config.yaml
model: "image diffusion model"
image_size: 48
horizontal_flip: false
conditioning: "none"
cond_dim: 128
patch_size: [4, 4]
width: 192
beta1: 0.9
shampoo_beta: 0.95
max_precond_dim: 1536
batch_size: 384
epochs: 30.1
final_lr_fraction: 0.01
warmup_steps: 1520
Rows from block 3, named by matrix and row number. Rows with one number belong to one neuron. Each number is 500 + 25 x the weight over its row's rms, rounded and kept within 0 to 999. All counts start at 0. Numbers have three digits each. After the name is the row's rms in percent of the matrix's.
# fc1: MLP up (model.blocks.3.mlp.fc1.weight, 768x192), inputs 0-95
# fc2: MLP down (model.blocks.3.mlp.fc2.weight, 192x768, transposed), outputs 0-95
fc1.267 077:522497454508505521542488499501507487482536508503485501483490533479535512531493506502480511584399520524515475483485479522504493503503502449499521502542510500456462498488510525489480527492497529533496542498517508525534502498521465528457506492518577477488489502446534505500501472461504505476
fc2.267 082:501496470491486485551520496517497506482476494446513507521472491481473511470553515505502517549440487487549507478506521484541523518515477465510470502554499506499478492481506507456462515496540504487520450498462503500490506510499502532534494503487428442512491464557599513524496527549490502482
fc1.268 131:442491469491492444571475515526527482525475516518485481499472523516501502507481502486538516479507504512487538522477577497508480527511518514489470512527482484490516481505510491520474526500499521457473482503460485518541480531514500514513448525494477519412467471462502489507515542493502448519
fc2.268 104:572459496504571524502488433456521542535498518496477511469517464531501517499515487466467488503514467504467543497517458494495489483443498490520516512507519489501498497508462510489503464504485456494506515492476514497535447520446465480490468547487469511461566468514506476491557497518542490506
fc1.269 132:480505522528491455479532512490502475473523490487547531506510541492539563510451497501484480469512487527519500467494523526527499489487544455525468487530517536494496518539520515535492496502497493453528513495440485536483487501459512514509492527476488543457479485446512494504494465445468492528
fc2.269 094:514453484502532519476544459483520478519509495477487531513503481524496499528496520464499474487503500470496469477517510524481500520443457527478505464470512484521525510529455525475508474488494437493489507486468480479438482453504490498479505531498499476436532531511515450538537490478564452458
fc1.270 095:534540524481468541527465528500490500495509473479496492517486465486486510541507464481534536505514531502527497529548466455512496509496544533502514531488540500502497506479537468520518505504506492514498471506498454499466519529478488522501506487484517478503534488501504508538515493480505493525
fc2.270 088:475503528466498446554504522447489458495520499483471503460485505484501524502492445480534499511529499533514500512487517503510506470505495486528504442500557520492476482490473500514484499497489460498493558455512480472480525473481525497510511507523499490505506494502536462435512479502467522526
fc1.271 102:518486451521513467469473539493491503529479520494525510474480504530534470514460493493518527508487523477501505529479502500517456522464547474484500465498478502498513514486493518472507490510521511505508465519495553509492515506552479486460513455472495505510529559529501501468505489538500503496
fc2.271 101:481495487477504487505510508464512482539525508506479497504521489504491489490502512466491485496487515482473485546493514486507483500502487489515478575515441513488481539517515492503504510532516514464517470534513547495526546491528503503502504530458520522456531511498477528500496514523469538531
fc1.272 097:507481457575516474519527502485487454508543499416528490498467507516559531500482521512470488474484495524461460468496516547540470514472510504482482494486476497505478507452542486510516468509545500482485515482417480532523502479512526487489502469481511500471488488501506496484492467508494475525
fc2.272 093:445513451509528514532465485496546500505465480525526477484476507478494495532528546520503495482473451505499562469478517522510499494472480493484543486483485516472483514539465510514517456519488498514483476471502495442516497467501486508488480528530478543522501524484489506521514511489474506476
fc1.273 095:493553532512492556521491481455481485494496506527492476531555519496499514506521498501487485468494497488449525489530508496492487516531512515511500501489482507445497479546530497510474509515502493500532513509482478484537493502484559521479507546482478501469548470465498472544496489494468535502
fc2.273 101:505494565475487473478548458494517486535458476518472481463517486494467520523501502474508521517486530498514456504519528513471476498530503489487526488502507518524512477485528500496498491512509469465492477490508447506537475497463475508460497442537507507522519510528528529454457535507481531531
fc1.274 097:488493561528497519515501493492532506551518556514456509554504520461475525469507481503514469485519540500440452515525490495519502455511492436584496496489502494474499524486494500517503511529499532467508503507512513526527519506572503466491494530486526479475548478481519469542516528486497505514
fc2.274 110:545507563470516467539513488480475500512516451507497541481498496541490524476497485488515491501537490502497561536489528496504492556523532511564477472517520508501502513481504489483481507492499450450498456459534518513507469497553515530502463516505499498518503533478528510463474485483485502497
fc1.275 097:510503432499502507465526488543509491519491514522484571498506532521475488457506478519575480482486500520473470499443469514509507528451503468477521461505537466489481526486508495476523517521513493474473525528521504545481514460518488492496481486488500545508539458493519515495478512552514489497
fc2.275 083:541489465484489495488512517465479499517467488483428478505497453493498477536490502499531473524521493495485532507497512496490514463469497482498491558485486520457496530501484525502526485503531488483505525499449526494484497546512507502472555500513500449475537539512525455513523527484485481503
fc1.276 085:493488503538503522475528518495471540480507532550497494513471511505448441466530487490476501529515511487531496504502484507490467498490519459512496494557497552541501468492470523490479587517471514531497502561518477484514506501525517481476524520503452508521496506489546501503503536461525498524
fc2.276 075:496501485501485464457464516513521556491518474430502490467533481529506506500475486494476483487487503505496520490465536483494442483478475525493499504507479488487555458521527525527456543516516501576506491563480501498502507466509491492545486490504496502477517504590534515464496502527525511519
fc1.277 089:506494495483509506488495530507510525488500419486504518499544536478516467496528481485448516538533470476539466490496508495468514502474519487487487540535510516486526494507486519454512442462470518504466507503494477522512497494503545502541469494491496509512469517461481491497488523497511461528
fc2.277 083:543534502504486481481464535510498475478500504506491452504501481540493538507485497502475509475524520519473556510541508472472499502529512457469539488550491525471498454525505504508487474491545483492546510508499545564513517507469453514528523503503463494465469508535483517530503457532502484540
fc1.278 115:464527472513493508484477530507484498526486501479470500523495464496495460489517489493514483523493547505506468464495450525496513523491475534495509482479480515462487542496470502529494488488503511513511473461495527487485483456522465520530463504483471472477519510469514471498519496508446496472
fc2.278 116:475470501497515499520516498495523451518496518480520503511497573528522477484508459517525478457525473462479500496508470497511496526498523528441524500501503510472480539504562450530464509483472515539499538513479475498531487489473503501534512504550481515579517530488480491500503470503503486519
fc1.279 102:486510539473521482516498504494524491473517511532533523530490484495547529487484497485507478487520469524490598532479504479514484481492539500503525528516487485491524512476479442514526499502475474498466449526500475515478490534532508549508471502454519515525472492509460418481495489491539540498
fc2.279 094:470487534492539526526498531517471468468467471512535504491507529469471499499499472467525466562528504484522442525544509532525526535502500482545473494473537493497499515514500447488461492509462511516483485469496475504449515469513527500470519484525502520500514508517508493450532493474523507524
fc1.280 123:487509488522491506483484488512496483482480493541452469496503496509540476512552503513528491523537546476434489481512497441480489512509498548502515483481511496526581502522503502521472464504526506489502470491534479450494511481517520519470517486504537506510489519536480511502505499494497457509
fc2.280 077:511515532506459456458489491488535474472505464506460479443522511509495506508471531514491542518491479507493532480467503495512498478494507523530508561497507490543504469492479507470510513488482509505539478506496460530456509482516494524521477491592493509487523435465518479488519504513489494461